config.toml
color_jitter = 0.2
arch = "nf_resnet"
stem = "deep"
avg_pool_shortcut = false
widths = [48, 96, 192, 384]
residual_init = "none"
final_lr_fraction = 0
Rows from block 12 of a small image classifier, named by matrix and row number. Rows with one number belong to one channel. Each number is 128 + 32 x the weight over its row's rms, rounded and kept within 0 to 255. All counts start at 0. After the name is the row's rms in percent of the matrix's.
After each channel's rows are labels from the 100 images, of 14976, where the channel reaches its highest value: "responds to" is what is common among them. Only what is clearly more common there than usual is listed. The data: stained colorectal tissue patches (NCT-CRC-HE-100K). In brackets: how many of the 100, against the usual share in percent.
# convs0: first 3x3 conv (model.blocks.12.convs.0.weight, 192x192x3x3, standardized in use, each kernel summed), inputs 64-127
# convs1: second 3x3 conv (model.blocks.12.convs.1.weight, 192x192x3x3, standardized in use, transposed, each kernel summed), outputs 64-127

convs0.46 088 [121 133 134  82 110 130 133 139 101 106 163 137 162  74 103 142 135 113 118  91  71 148 150 114 132 172 144 122 103 151 122 149 129  64 128  87 151 145 158 146 129 154 107 116 148 113  93 120 139 131 153 170  93 147 114 115 142  87 144 107  79 101 114 144]
convs1.46 085 [108 132  88 162 121 204 120 129 132 118 167  77 175 127 155 109 176  92  97 158 119 167  85 107 108 127 151 143  79  56  87  97 131 129 159 145 148 122 177 113 152 132 114 106  76 155 148 108 145 112 163 145 127  76 168 152 113 123 100  84 128 136 126 175]
responds to: tissue: debris (35 vs 11.1); tissue: normal colon mucosa (26 vs 8.8)

convs0.158 098 [100  85 141 128  66  94 113  65 144 140 128  72  92 117 149 168 143 164 150 122 155 134 140  99 125 122 123 160 171 127 131 127  99 160 105 171 139 111 144 162 130 140 105 138 170 135  77 123  95 107 181 120 129 135 124 152 178 148 181 164 157 194 124 149]
convs1.158 093 [154 184 151 102 123 128  81 155  93 127 151 135 105 116 117  88  79 106 169 173 193 154  51 109 133 122 116 132  69 100 126 146 125  95 188 137 141 132 151  93 149  87 115 105  77 158 163 165 119  86  99 155  91 131 140 124 140  97 139 176 157 122 130 115]
responds to: tissue: normal colon mucosa (53 vs 8.8)

convs0.81 095 [ 85 142 128 121 107  90 143 102 117 101 151 100 152  68 165 169 163 131 122 149 178 152 103 139 163 156  79 101  99 204  43  76  77  71 135 147  97 176 100  98 151 130 141  88  98  89 162 130 143 143 163 146 136 149 165 121 186 133 133  74 109 129 131 155]
convs1.81 085 [122 113 102 115 113 127 160 134 123 121  87 155 156 133 122 197 107 145 119 119  76 107 151 131 194 138  50 158 141 135 144  91 137 138  73 130 121 126  88 120 124 106 193  95 159 118 147 150 134 188 131 167 142 167 255 113 150 122 132 185 113 131 107 134]
responds to: tissue: debris (35 vs 11.1)

convs0.132 089 [151 123 199 111 143  90 121 146 149  98 133 108 131 111 131 119 145 107  60  82 145 206 179 171 187 110 145 147  87 118 106 105 135  68 118 157 157 137 135 144 155 128 142  74 101  78 105 177 142 134 122 176  96  97 119 119 170 112 143 128 230 133 121 138]
convs1.132 095 [181 188  86 114 179 143 132 153 131 127  72 146 168 169 125 111 125 190 121 130 110  90 154 103 157 150 145 113  61 183  58 156 137  87 105 166  90 109 130  90 126 144 125 137 117 125 119 140 108 134 123 157 147 120 177 164 152 123  99 174 111 151 117 102]
responds to: tissue: debris (56 vs 11.1)

convs0.110 110 [ 99 142 126 125 151 133  98 129 120 107  97 135 118  72  98 174  98 101 112  77  70 216  64 124 109 130 147 154 134  95 154 142 118  70 128 145 158 131 105 128 137 120  72  87 139 105 141 238 150 213 159 133 120 116 107 157 131 124 124 114 153 139  89 212]
convs1.110 105 [130 115 110 139 204  85 133 158 115 116 120 176 115 144 112 179 138  90 138  62  87 125 128 141 120 153  55 151  70 186 104 198 130 142  87 131 108 105  69  88 129 178 204 110 159 124  93 206 112 133 127 107 136 128  86 132 117  82 207 128 114 162 115 135]
responds to: tissue: smooth muscle (65 vs 13.4)

convs0.10 108 [154 130 125 141 170 206 145 151 148 105 152 107 150  88 134  98 131 191 112 184 100 152  83 127 110 181 106 144  96 133 128 151 100 110  81 122 121 137 120 111 122 152 160 118 116  77 150 148 149 118 132 121 109 180 130 133 123  96 117 137 160 119  99 130]
convs1.10 115 [ 71 171 174  69 153 158  95 126 164 123 117 121 133  92 119  98 119 145 150 175 162 173 144 145 103 133 160 145 104  96 150 206 120 166 158 164 153 159 167 164  79 119 104 104 126 140 191  99 163 173 128  89 100 158 106 137 116 107 160  91 105 132 112 229]
responds to: tissue: smooth muscle (69 vs 13.4)

convs0.91 106 [101 138  79 111 125  81 145 128 142  63 134 130 119  79 113 207 144 110 110  78 151 150 148 131 169 151 172 158 103 152 113 102  97 159 154 133 121  97  94 149 125 117 149 109 117 167 119  96 147 138 116 115 119 155 201 121 170 123 170 158 209 178 129 135]
convs1.91 074 [191 105 170  98 125  83 116 126 124 117 142 116 133 105 196 135  84  92 127  90  84 112 125 147 105 115  61 134  85 154  81  98 124 103  90 118 137  94 178 160 125 115 147 104 134 194 168 149 129 138 238 120 195  84 127 109 151  81 111 181 132 138 126 128]
responds to: tissue: debris (86 vs 11.1)

convs0.23 084 [150 118 108  94  84  74 160 111 149  90 146 170 132 110 159  62 123 121  99 116  64 144 115 143 175 165 159 163 115 136 130 142 116 159 123 126 118 115 164 140 115 121  92  63 132  99 109  93 192 118 125 128 175 121 155 108 163 191  84 139 137 115 166 148]
convs1.23 076 [187  97 132 124 105 155 125 146 157 118 106  94  88  88 112  86 165 119 147  88 109 175  75 144  86 138 118 137 111 119  68 114  75 178 112 147 138 120  52  96 148 142 120 102 152 133 123 161 128 136 133  97  82 124 164 129 132  95  90 135 139  55 121 123]
responds to: tissue: tumour epithelium (66 vs 14.9)

convs0.133 086 [177 133 118 149  95  56 106 122 100  70 160 125 151 132  98 154 155  94 149  91 115 175 107 110 164 170 149 222 107 108 196 165  99  77 127 146 140 117 163 123 130 121 103 129 107 185 131 138 145 152  97 142 123 112 180 142 128 125 154 147 156 112 152 112]
convs1.133 094 [144 163 167 138 138  32 184 127 140 125 136 133 112  99 155 123 121 157  87 116 112 184 141  92 169 123 163 133 133 153 192 173 109 140 125 139 131 140 107 135 174  99 125 101 136 174 164 123  78 148 136  61  96 125 129 113 153 158  95  67 122 161 126 130]
responds to: tissue: normal colon mucosa (41 vs 8.8)

convs0.116 094 [ 79  97 125 119  40 117 107 114 105 133 123 231 123  64 153 138 130 111  62  88 140 117 147 199 124 136  92 144  80 110 132 130 130 116 161 136 131 125 149 115 139 126 160 109 144 143 111 143 146 156 107 223 104 148 107 148 124 107 168 120 138 117  90 107]
convs1.116 088 [181 161 176 133 134 128 187 105 125 126 140 147 109 126 123 167  96  93 121 165  95 118 161 120 117 140 144 148 130 220 145 133 141 121  84 146  72 146  89 143 146 159  95 108  98 138  93 114 125 142 138 123 180 141 162 118 129 179 154 109 143 120 140 191]
responds to: tissue: tumour epithelium (89 vs 14.9)

convs0.49 090 [108  62 123 167  91 131 143 129 156  66 108 134 135 118  88 122 170 102 162 152 160 159 126 149 174 104  97 170 141 170 150 125 127 114 173 104 139 123 119  95 111 200 141  85 145  29 119 137 116  86 133 164 142 155 164 160 155 163 124  85 131 142 102 109]
convs1.49 084 [ 89 112 178 142  79 146 174 125 163 126 125 125 126 155 126  90 127 156 125 128 124 106 112  86 155 132 138 153 197 131  86 165 148 122 145  77 184 101 108 152 122  65 105 132  98 160  45 122 128 151 147 136  93 116 116 143 140 124 107 132  78 141 134 132]
responds to: tissue: tumour epithelium (96 vs 14.9)

convs0.156 094 [ 87 102 133  67 115  74 169 139  91  88 132 140 175 130 185 163 125  60 170 136 121 133  84 141 158 162  58 120 103 102 187 166  58 158 116 133 179 132  55 116 123 118 104 132 108  72 118 146 137 131 184 148 122 121 155 147 121 143 188 147 121 164 176 125]
convs1.156 091 [112 122  88 166 112 179 138 131  65 131  92 128 107  77 112  65  96 170 169 161  96 162 102  97 229 134 103 140 120 124 161  99 110 140 119 117 106 103 167 131 138 134  67  67  87 100  74 174 192  80 138 142  95  78  31 135 130  91 174 131 123  64 122  84]
responds to: tissue: tumour epithelium (36 vs 14.9); tissue: normal colon mucosa (31 vs 8.8)

convs0.39 094 [101 127  42 110 103 105 102 147 126 109 118 140 132  30 135 171 111  99 166 190 164 192  69 139 124 100  77 147 141  84 122 136 119  92 133 151 108  86 119  87 136 135 141  94 141 127 159 196 135 172 125 131  84 148 118 144 168 102 119  74 116 139  88 140]
convs1.39 089 [ 86 113 101 137 157 115 110 173 164 123 124 136 144  97 144 231  96 158 145 106 157 119 154 187 137 164 109 135 123 121 113 135 126 118 127 148  88 128  84 138 139 131 144 137 178 127 130 152 132  51 131 224 134 113 118 185 131 142 139 146 124 170 105 115]
responds to: tissue: smooth muscle (64 vs 13.4)

convs0.14 092 [192 120  91 126 134  96 112 139  86  83 135 100 141  68 129 135 112 123  71 137 114 199 146 151 142 119 148 150 152  69 108 140 107 164 130 127 132 187 161 109 125 138  89 134 143 112 127  86 171 123  55 124 128 158 157 147 153 142  87 127  80 184  84  84]
convs1.14 091 [196  90 135 137 165 129 164 110 196 125 174 148 141  82 142  32 154 207 170 105 204 113  88  82 113 149 160 123 173 149 110 163 105 166  93 155 124 131 131 139  95 159 137 109 178 173 201 118 155 147 110 137 107 148 126 129 154 110 109 146 161 155 126  71]
responds to: tissue: debris (42 vs 11.1)

convs0.127 096 [121 184 116  99 120  88  98 158  87 148 127 149 119  97 131 134 109 124 195 143 155 167 103 105 194 126 153 132 121 107  75 123 103 134  75 118 135 138 141 153 127  89 114  54 140 122 109 158 102  85 176 132 160  89 203 157 180  89 111  67 125 128 120 129]
convs1.127 098 [102  75 187 215 142 121 103 144  66 129 147 112 134 206 141 138 128 124 143 123 143 183  96  99  77  96 158 172 122  98 126 100 110  76 126 107 100 129 128  69  92 106 115 162  76 100  96 139 139 104 113 107 165 118 167 163 118 138  46  99 176 143 154  47]
responds to: tissue: cancer-associated stroma (29 vs 10.6)

convs0.85 143 [157 158 164 126  38 158 101 187 122  91 128 158 114 103 157 106 125 113 251 115  95 129 144  92 127 137  89 121 129 134 127 118 139  89 118 153 108 167 149 132 154 116 155 125 118 133 162 124 128 147 117 109 186 122 128 141 171 127  69 126 127 122 133 125]
convs1.85 119 [144  87 138 152  99 203 108 124  80 128 153 128 104 173 142 103 167 144 168 134 137 137 143 118 124 118 112 125 141  64 117  88 101 135 122  97 101  82 146 101  99  95  99 119 112 114 168 119 123 141 196 128 125  56 118 128 115 151 109 116  92 145 139 145]
responds to: tissue: cancer-associated stroma (66 vs 10.6)

convs0.4 110 [125 109 163 111  55 137 123 146 224  30 116 148 128  99 167 121 116 135 110 143 137 162 123 149 126 143 127 115 139 124 156 135  89 158 116 161 141 125 121 136 141 124 105 106 114 105 150 126 138 199  98 155 117 106 107 143 149 152 108  93  54 155  84 114]
convs1.4 090 [156 139 171 161  86  70 133 172 137 122 101 107 107 162 148 137 113  53 166 179 159 173 125 190 118 126 114 165 149 116  87 108  98 126 156 101 178 137 107 127 155 141 109 149 182 140 193 124  78 131 225 150 136 131 201 145 120 127 126 143 120 147 108 173]
responds to: tissue: tumour epithelium (58 vs 14.9)

convs0.126 086 [119 128 119 124 191 110 102  73 144 127 118 144 130  85 130 130 111 115  91 161  60 131 118 147 146 121  80 147  98 116 117 131  79 142 120 129 112 180  97 158 123 125 101 146 129 110 123 223 154  91 164 145 134 148 136 145 130 106 131 166 164 174 121 170]
convs1.126 071 [128 106 100 119 172  91 150 104 146 125 122 151 150  86 116 168 149 144 105 115 117 141 125 129  98 147 157 141 131  92  99 156 108 163 176 130  86 164 163 154 113 123 154 110  81 115  75 153 144  45 145 124 123 112 142 148 107 140  89  99 148 155  92  78]
responds to: tissue: smooth muscle (44 vs 13.4)

convs0.48 096 [156 111 145 177  93  87 153 172 126  64 142 137 101  69 101 155 130 117 157 116 146 185  95 139 129 119 163 134 149 124 132 140 134 129 166 106 170 164 146  80 116 149  81 139 115 155 170 244 141 135 111 154 104 123 142 123 153 125  78  77 127 114 140 130]
convs1.48 085 [168 117 115 170  89 106 143 144 140 133 144 184  99 140  78 168 154 137  93 145 177 134  99 120 141 128 151 125 188 148 164 163 110 123 105 111 142 139 167 179 175 114 138 186 119  93  99 138 159 115  89  91 120 168 119 119 149 131 130 103 138 182 116 157]
responds to: tissue: smooth muscle (47 vs 13.4)

convs0.168 123 [128 120  91 129 192 111 147 101 106  58 142 112 135 119 120 109 100 120  98 131  92  80 106 119 151 111  97 195  74  75 190 158 146  88 152 119  96 159 143 118 162 103 160  98 113  80 113 113 199  86 118 160 141 159 102 136 181 160 155 139 192 131 117  93]
convs1.168 109 [ 82 102 118 126 140  77  98 147 151 122 116  92 122  84 162 172 135 175 124 207 120 122 168 148 171 150 134 149 159 121 187 166 157 185 154 158  80 158 133 169 121 151 125 103 172 132 167 155  84  97 176 120 139 115 124 129 118  37 116 102 109 130 124 135]
responds to: tissue: normal colon mucosa (78 vs 8.8)

convs0.174 090 [106 169 120  92 124 138 133 112 138  57 147 138 137 116 124  82 139 111  98 136 136 101 100 189 136 174 152 133 170 152 124 155 103 158 138 132 109 155 133 133 184 142 145  95 184 138 103  69 151 113 129 128 159 139 185 170 149 159 161 127 111 147 131  72]
convs1.174 087 [ 83 184 154 164 128  94  95 160  74 121  91 124 124  86 153 130  88 125 127 188  81 148 169 102 145 110 113 162 109 184 189  98 128 199  63 131 160 120 122 119 118 116 143 102 134 115 158 138 117 152  78 176 137 127 126 175 122 134 143 143 158 108 115 121]
responds to: tissue: normal colon mucosa (54 vs 8.8)

convs0.191 115 [168 158  99 121  75 124 143 114 108  95 108 155 116 100 125 143 131 107 180  71  99 144 158  89  55 163 122 152 107 150 144 111 110 149 144 132 149 123 155 102 140 114 182 110 119 152 167 146 176 211 149 144 147 133 141 145 151 128  95 127 122 131 128 124]
convs1.191 091 [141  78 177 157  87 142 116 130  97 125 129 147 143 172 107 134 118 123 178  70 173 211  53 137 113 122 118 134 127 125 179 132 120  95 107  45 153 116 132 104 140 199 152 118 128 140 143 101  47 108 107 142 130 115 126 129 111 119 168  73  93 135 132 118]
responds to: tissue: tumour epithelium (74 vs 14.9)

convs0.24 086 [136 142 128 139 112 123  86  97 127  92 126 174 128 113 120 225 112 126 160 150 134 166 135 124 114 115 106 153 135  91  74 111 114  99  83 130 142 102  98  95 130  98 135  53 125 103 190 151  96 144 114 111 116  86 104 153 130 143 144 125 173 153  73 163]
convs1.24 089 [151 122 117 120 159 115 133 124 175 119 118 108 121 121 101 134 161  92 135 123 172 118 140 100 127 142 115 139  93 149 153 118 126 106 155 153 114 114 158 161 123 173 148 115 190 166  93  90 128 108 141 131 126 178 234 143 136  99 128 182 142 133 134 206]
responds to: tissue: smooth muscle (59 vs 13.4)

convs0.77 171 [124 130 155 120  46 114 132 160 145  32 141 168 116 105  91 126 106 132 122  91  98 151 116 120 124 132 120 162 162 120 121  89  85 161  88 127 130 135 116 120 143 110 152  80 146 107 132 145 158 128  86 156 166 153 167 131 167 147 156 149 153 113 113 127]
convs1.77 148 [ 77  85  73 109  79  99 138 123 132 124 139 130 101 205 131 123  88 117 185  80 132 128  97 137 137 113 111 119 119 117  93 205 158 111 120 109 132 106  97 143 126 134 130 146 110 144 105 112 113 151  90 112  52 132 105  92 114 169 105 128  98 121 130 176]
responds to: tissue: tumour epithelium (100 vs 14.9)

convs0.15 081 [128 125 143 145 148 126 165 105 128  30 130 123 116 108 157 127 136 144  82 105 129 122 107  99 107 166 146 186 121 146 149 130 157 155 125 121 141 114 144 133 142 106 109  90 148 135 118 200 152 155 109 103  97 110 100 123 118 131 164 119 155 122 141  81]
convs1.15 084 [191 146 188 175 164 163 131 138 127 141 114 148 116  83 164 152  81 146 120 203 162 139 132 151 124  91 141  95  84 172  78 125 145 137 128 171 183 140  93 147 128 144 175 161 177  99 133 137  82  86 113 131 168 112 197 109 121 118  80  99 132 197 151  78]
responds to: tissue: smooth muscle (51 vs 13.4)

convs0.12 080 [101 117 227  87 144  93 134 123 167 111 161 126 151 106 165 143 140 113 161 110 119 157 204 118 155 161 183 104 108 138 192 100 141 129 111 157 131 100 153  91 153 126 137 162 170 121 124 129 147 131  95 152 132 101 170 123 153  99 185 125 130 137 103 133]
convs1.12 081 [164 180  92 143  92  53 139 119 150 138 138 163 110  61 165 156  93 156  63 135  88 135 157 130 130 128 107 128  92 155 115 125 154  91 113 135  66 164 127 147 162 143 103 152 202 125 145 111 122 155 103 112 189 103 187 130 151 115 105 152 131 100 136 164]
responds to: tissue: normal colon mucosa (41 vs 8.8)

convs0.157 144 [125 185 103 125 121  81 182 115  86 135 141 130 144 120 134 123 128 107 127 196 100  82 146 129  95 150 183 127 152  94 133 105 115 102 175 120 141 112 103 110  85 122 168  58 140 121 116 118 136  93 135 144 135 144 108 132 135 129 110  63  81 130 139 116]
convs1.157 132 [ 70  43 112 120 134 109 136 137 146 127  89 111 105 207 143 192 110  95  94 103 125 146  89 114 144 140  86 163 160 125 114 114  91 129 106 117 113 122 108 149  71 140 166 141  71 102 139 137 146 103 148 117 101 104 131 145 136 127  95  98 149 194 135 151]
responds to: tissue: tumour epithelium (41 vs 14.9); tissue: cancer-associated stroma (31 vs 10.6)

convs0.167 086 [ 84 162 109 122 188  99 108 166 165  93 131 167  93 133 122 159  98 106 124 159 102 151 154 132  93 126 110 154 136 156  93 106  75 158 127 120 120 108  84 137 112  95 154  77 134 189 160 224 118 174 133 139 140 125 153 169 107 166 149 139  88  70 103 112]
convs1.167 115 [160 106 161 158 142 159 144  98 122 184 127 105 159 179 101 165 184 107 127 154 151  79 116 134 128 150 130 111 155 106 108 116 160  56 168 142 104 108 102 128 138 102  90 179  93  87  91 103 122 106  98 132  51 151 140 161  93 142 131 174 116 125 141 213]
responds to: tissue: debris (29 vs 11.1)

convs0.3 095 [129 117 143 121  75 150 121 142 112  87 130 107 143 194 111 131 127 133 191 103 208 177 138 148 144 133 101 118 108 117 159  99 124  93 142 144 156 144 137 139 163 155 112 122 170  92 166 173 147 102 124 149 136 145 125 160 125 127  72 115 180 146 121 100]
convs1.3 108 [191 166 145 212 148 124 125 157 118 132 135 140 139 111 121 142 155 130 163 209  86 129 176 152 121 116 147 111 129  85 255 148 136 119 139 130 120 162 129 148 103 124 148  99  91 104 166 136 137 143 158 188  89 119 187 123 133 109 148 125 122 123 114  62]
responds to: tissue: normal colon mucosa (35 vs 8.8)

convs0.69 130 [251 115 122 209  88  99 115 117 127 103 143  92 125 144 114 137  74 123 144  97 189 154  98 134 141  92 157 127 129 166 112 110  73  95 117 132 179 160 112 118 159 146  76  42 133 148 128 150 112 122 113 163 145 125 164 119 160 101 133 190 180 143 146 138]
convs1.69 121 [117 155  43 186 131  79 132 158  58 141 141 137 142 160 150 157 153  72 135 115  53 118 122 111 164 118   4 126 130 177 129 108 150  60 143 105 137 103  82 156 111 121 133 175  69 161 117 105  81 142  69 116 124 149 130 110 121 113 181 213 149  85 142  71]
responds to: tissue: debris (75 vs 11.1)

convs0.70 090 [121 107 129 146 151 146 143 133  77  53  63 118 116 122  88 127 124 154  85 207 119 121 101 161  97 166  57 141  94 148 169 113 138 187 135 114 183 220  97 149 188 161 131 132 159 121 174 203 155  90 143 161 137 125 130 141 139 153 111 135 128 117 126 130]
convs1.70 106 [140 133 130 184  67 166  81 136 134 134 118 159 167  86  63 117 131  54 102 210 110  92 125 115 148 134  98 136 115 157 185 118 126 136 177 135  66 151  90 106 110  96 177 121 105 101  82 107 142 125  86 127 164 173 100 103 123 121 112  80 134 141 129 168]
responds to: tissue: tumour epithelium (51 vs 14.9)

convs0.0 106 [122 114 114 175 114 140 120 118 112 113 119 101 179  50 115 106 113 141 112 117 127 195 140 134 108 189 161 113  64 108 146 120 102 165 109 131 168 159 119 144 103 151 160  60 106 108 129 154 135 129 115 133 146 206 119 116 144 114 119  92 157 148 102 138]
convs1.0 109 [120 152 166 109 190 142 158 149 157 120 104 163 122 221 133 142 116 151 195 103 199 158 165 127  82 130 142 116 116 185 142 148 138 123 109 130 163 161 158 140 106 126 133 149 106 140 189  97 143 114 142  85 106 146 122 121 143  91 131 131 156 140 115 157]
responds to: tissue: tumour epithelium (49 vs 14.9)

convs0.76 090 [170 103 167 138 124 138 136 156  56  98  85 160 150  92 126  80 120 109 212  83 158 137  94 174 185 141 136 128 171 105 156 139 124 135 138 157 108 132 136 137 107 179  96  61 149  87 111 173 141  91 134 131 173 191 163 169 159 136 135 112 125 153 120 102]
convs1.76 095 [139  99 108 134  92  89 128 130 135 123 119 167 124 148  61  61 110  98 163 118  85 158 138 147 178 118 124 133 165 177  81 118 123 140 139 128 147 120 105 139 124 146 133 122  98  96 108  96 163 124  54  96 117 164  73 128 124  99 119 104 151  39 128 123]
responds to: tissue: tumour epithelium (59 vs 14.9)

convs0.37 101 [140 161 145 106 101 177 116 115 142  95 158 121 139  86 144 174 163 130 134  77 147 147 148 118 163 169 109 145 101  95 127 119 165  49  84 110 127 203 131 124 110 138 165  87 139  65 102 123 181 135 194  98 167 147 135  97 115  91 183 157 140 141 129  84]
convs1.37 093 [125 133 141 136 236 203  80 147 137 123 126 119 117 197 131  68 103 177 137 146 131 110 134 117 155 135 186 120 112 156  72 109 137 123 157 115 138  89 127 125 128  49 137  77  84 143 119  89 153 120 145 145 144 129  99 126 115 167 125  77 103 142 135 178]
responds to: tissue: cancer-associated stroma (44 vs 10.6)

convs0.181 093 [123 153 140  94 172 109 152 207 146  52 108 155 122  61 100  96 153  94 106 120 111  93  88 184 131 157  62 199 100 149 119 126  56 107 128 136 220 135 195 169 108 175 128 110 207 109 123  98 107 174 179 105 147 121 138 129 199 145 155 160 118 144 164 120]
convs1.181 099 [157 127  89 115  76 125 106 124  86 130 162  78 161 105 119 112 156 133 133 149 137 169 135  99 184 109 173 122  99 158  87 149 121 181 149 138  62 139 131  77 156 113 126 114 126 152 114 130 141 124 109 110 141 117 150 144 119 104 126 107 131 112  89  92]
responds to: tissue: normal colon mucosa (67 vs 8.8)

convs0.123 095 [192 110 107 168 205 102 148 128 137  84 137 138 108 110  95 125 132 146 126 167 147 122 125 139 112 149 133 101 123  98 112 131 108  62 127 147 183 134 146 166 137 108  80 112 168  50 118  84 142  77 125 104 164 129 166 133  93 123 129 140 160  88 131 137]
convs1.123 118 [126 102 151 168  47  72 150 109 159 142 131 156 156 151 142 121 164 132 139 173 105  77 154 113 122 130 151 122 121 132  91 158 143 112 115 141  92 163  95 118 144 115 120 185  98 178 157  99 146 124 130 143  93 116  89  62 120  71 110 125 128  90 141 144]
responds to: tissue: tumour epithelium (81 vs 14.9)

convs0.102 091 [138 141 143 134 102 138 176 126 104 153 109 142 138 117  89 114 111 141 178  85 147 183  78 162 180 137 170 146  82 105 223 169 130 140 166 142 165 120 132 129 116  99 150  50 129 120 130 189 114 133 131 164 167 177 105 144 121 144 138 177 127 105 115  74]
convs1.102 097 [172 163 126  70 138 167  49 143 145 118 169 165 139 108 122 148 122 117 193  63  99 158 158 176 139 133  93 174 125 172 113 111 101 143  75  93 184 163  92  99 123 153 173 127 143 126  89 100  69 135 126 156 106 149 146 133 134 142 118 144 132  78 112  89]
responds to: tissue: tumour epithelium (56 vs 14.9)

convs0.182 084 [165 115 112 120 183 108 116 104 124 176  99 176 106 158 142 193 131 107 125  84 123  79  82 132 121 121 158 126 131 118 127 155 101  64 182  78 109 144 146 138 128 122 109 131 166  59 133  93 108  96 131 204 113 139 121 154 192 117 115  98 143  90  97 113]
convs1.182 123 [126 135 226 135 119 122 111  80 111 136 103 123 184 100 153  79  98  79 138 183 182 110 131 106 136 116  80  83 137 163 124 153 176  95  77 134 121 111 122 180 118 120 112 121 107 153 189  94  80  96 157  87 131 153 173 100 111 129 160  77 112 203 167 122]
responds to: tissue: tumour epithelium (61 vs 14.9)

convs0.84 116 [120 147 130 119 145 110 131 132 109 110 164 137 148  32 186 106 141  93 108 213  69 148  77 133 119 153  76  99 118 120 125 130 105 195 129 170 152 156 134  78 149 155 137  61 148 107 177 185 155 124 122 112 163 140 130 136 135 136  90 104 153 146 184  81]
convs1.84 110 [145 106 123  69 167 229 104 124 131 114 172 114 150 128 104 121 164  87 187 170 131 123 130  75 142 105  88 104  78  84 103 174  74 121  91 147  66 118 117 110 156 119 111 149 146 111 150 143 133 106 130 121 106 103 110 148 137 123  45 131 116 147 123 139]
responds to: tissue: smooth muscle (40 vs 13.4); tissue: tumour epithelium (36 vs 14.9)

convs0.100 071 [ 98 109  25 122 170 116  75 169 161 132 143 153 129 117  55  57  86 124 141 134 182 139  99 104 164 146 193 144 137 138 174 184 133 182 153 125 114 162 163 201 123 140 126 157 165  94 150 136 114 185 103  86 145 154 147 139 111 121 151 130 108 116 124 140]
convs1.100 104 [175 150 183  71 143 183 152 140 110 147 128 150 118 156 166 156 137 144  75 164 145 147  64 159  59 144 116  89 166 144 111 110 146 114  71 133 107 162 133 204 102 144 111 151 138 156 135  95  77 141  59 115 154  98 101 108  91 144 102 107 126 162 140 112]
responds to: tissue: normal colon mucosa (80 vs 8.8)

convs0.90 090 [136 156 138 120 133  89 150  65 152  70 147 180 137 102 176 123 140 138  59 177 102 146 167 130  98 128 118 136 116  72 147  95 152 104 135 143 135 130 105  55 135 113 122 146 133 163 168 136 153  91 105  87  64 125 140 167  86 101 137  95 177 124 122 148]
convs1.90 094 [116 130 195  62 138 126 124 134 159 145 147 145 101  91 162 146 125 167 138 180 201 114  66 147 110 112 116 131 206 149 151 140 129 114 148 159 114 145 184 212 162 136 113 167 141 154 134  70  72 102 191 134 160 131 166 110 157 151  67 164 140 131 131 155]
responds to: tissue: smooth muscle (47 vs 13.4)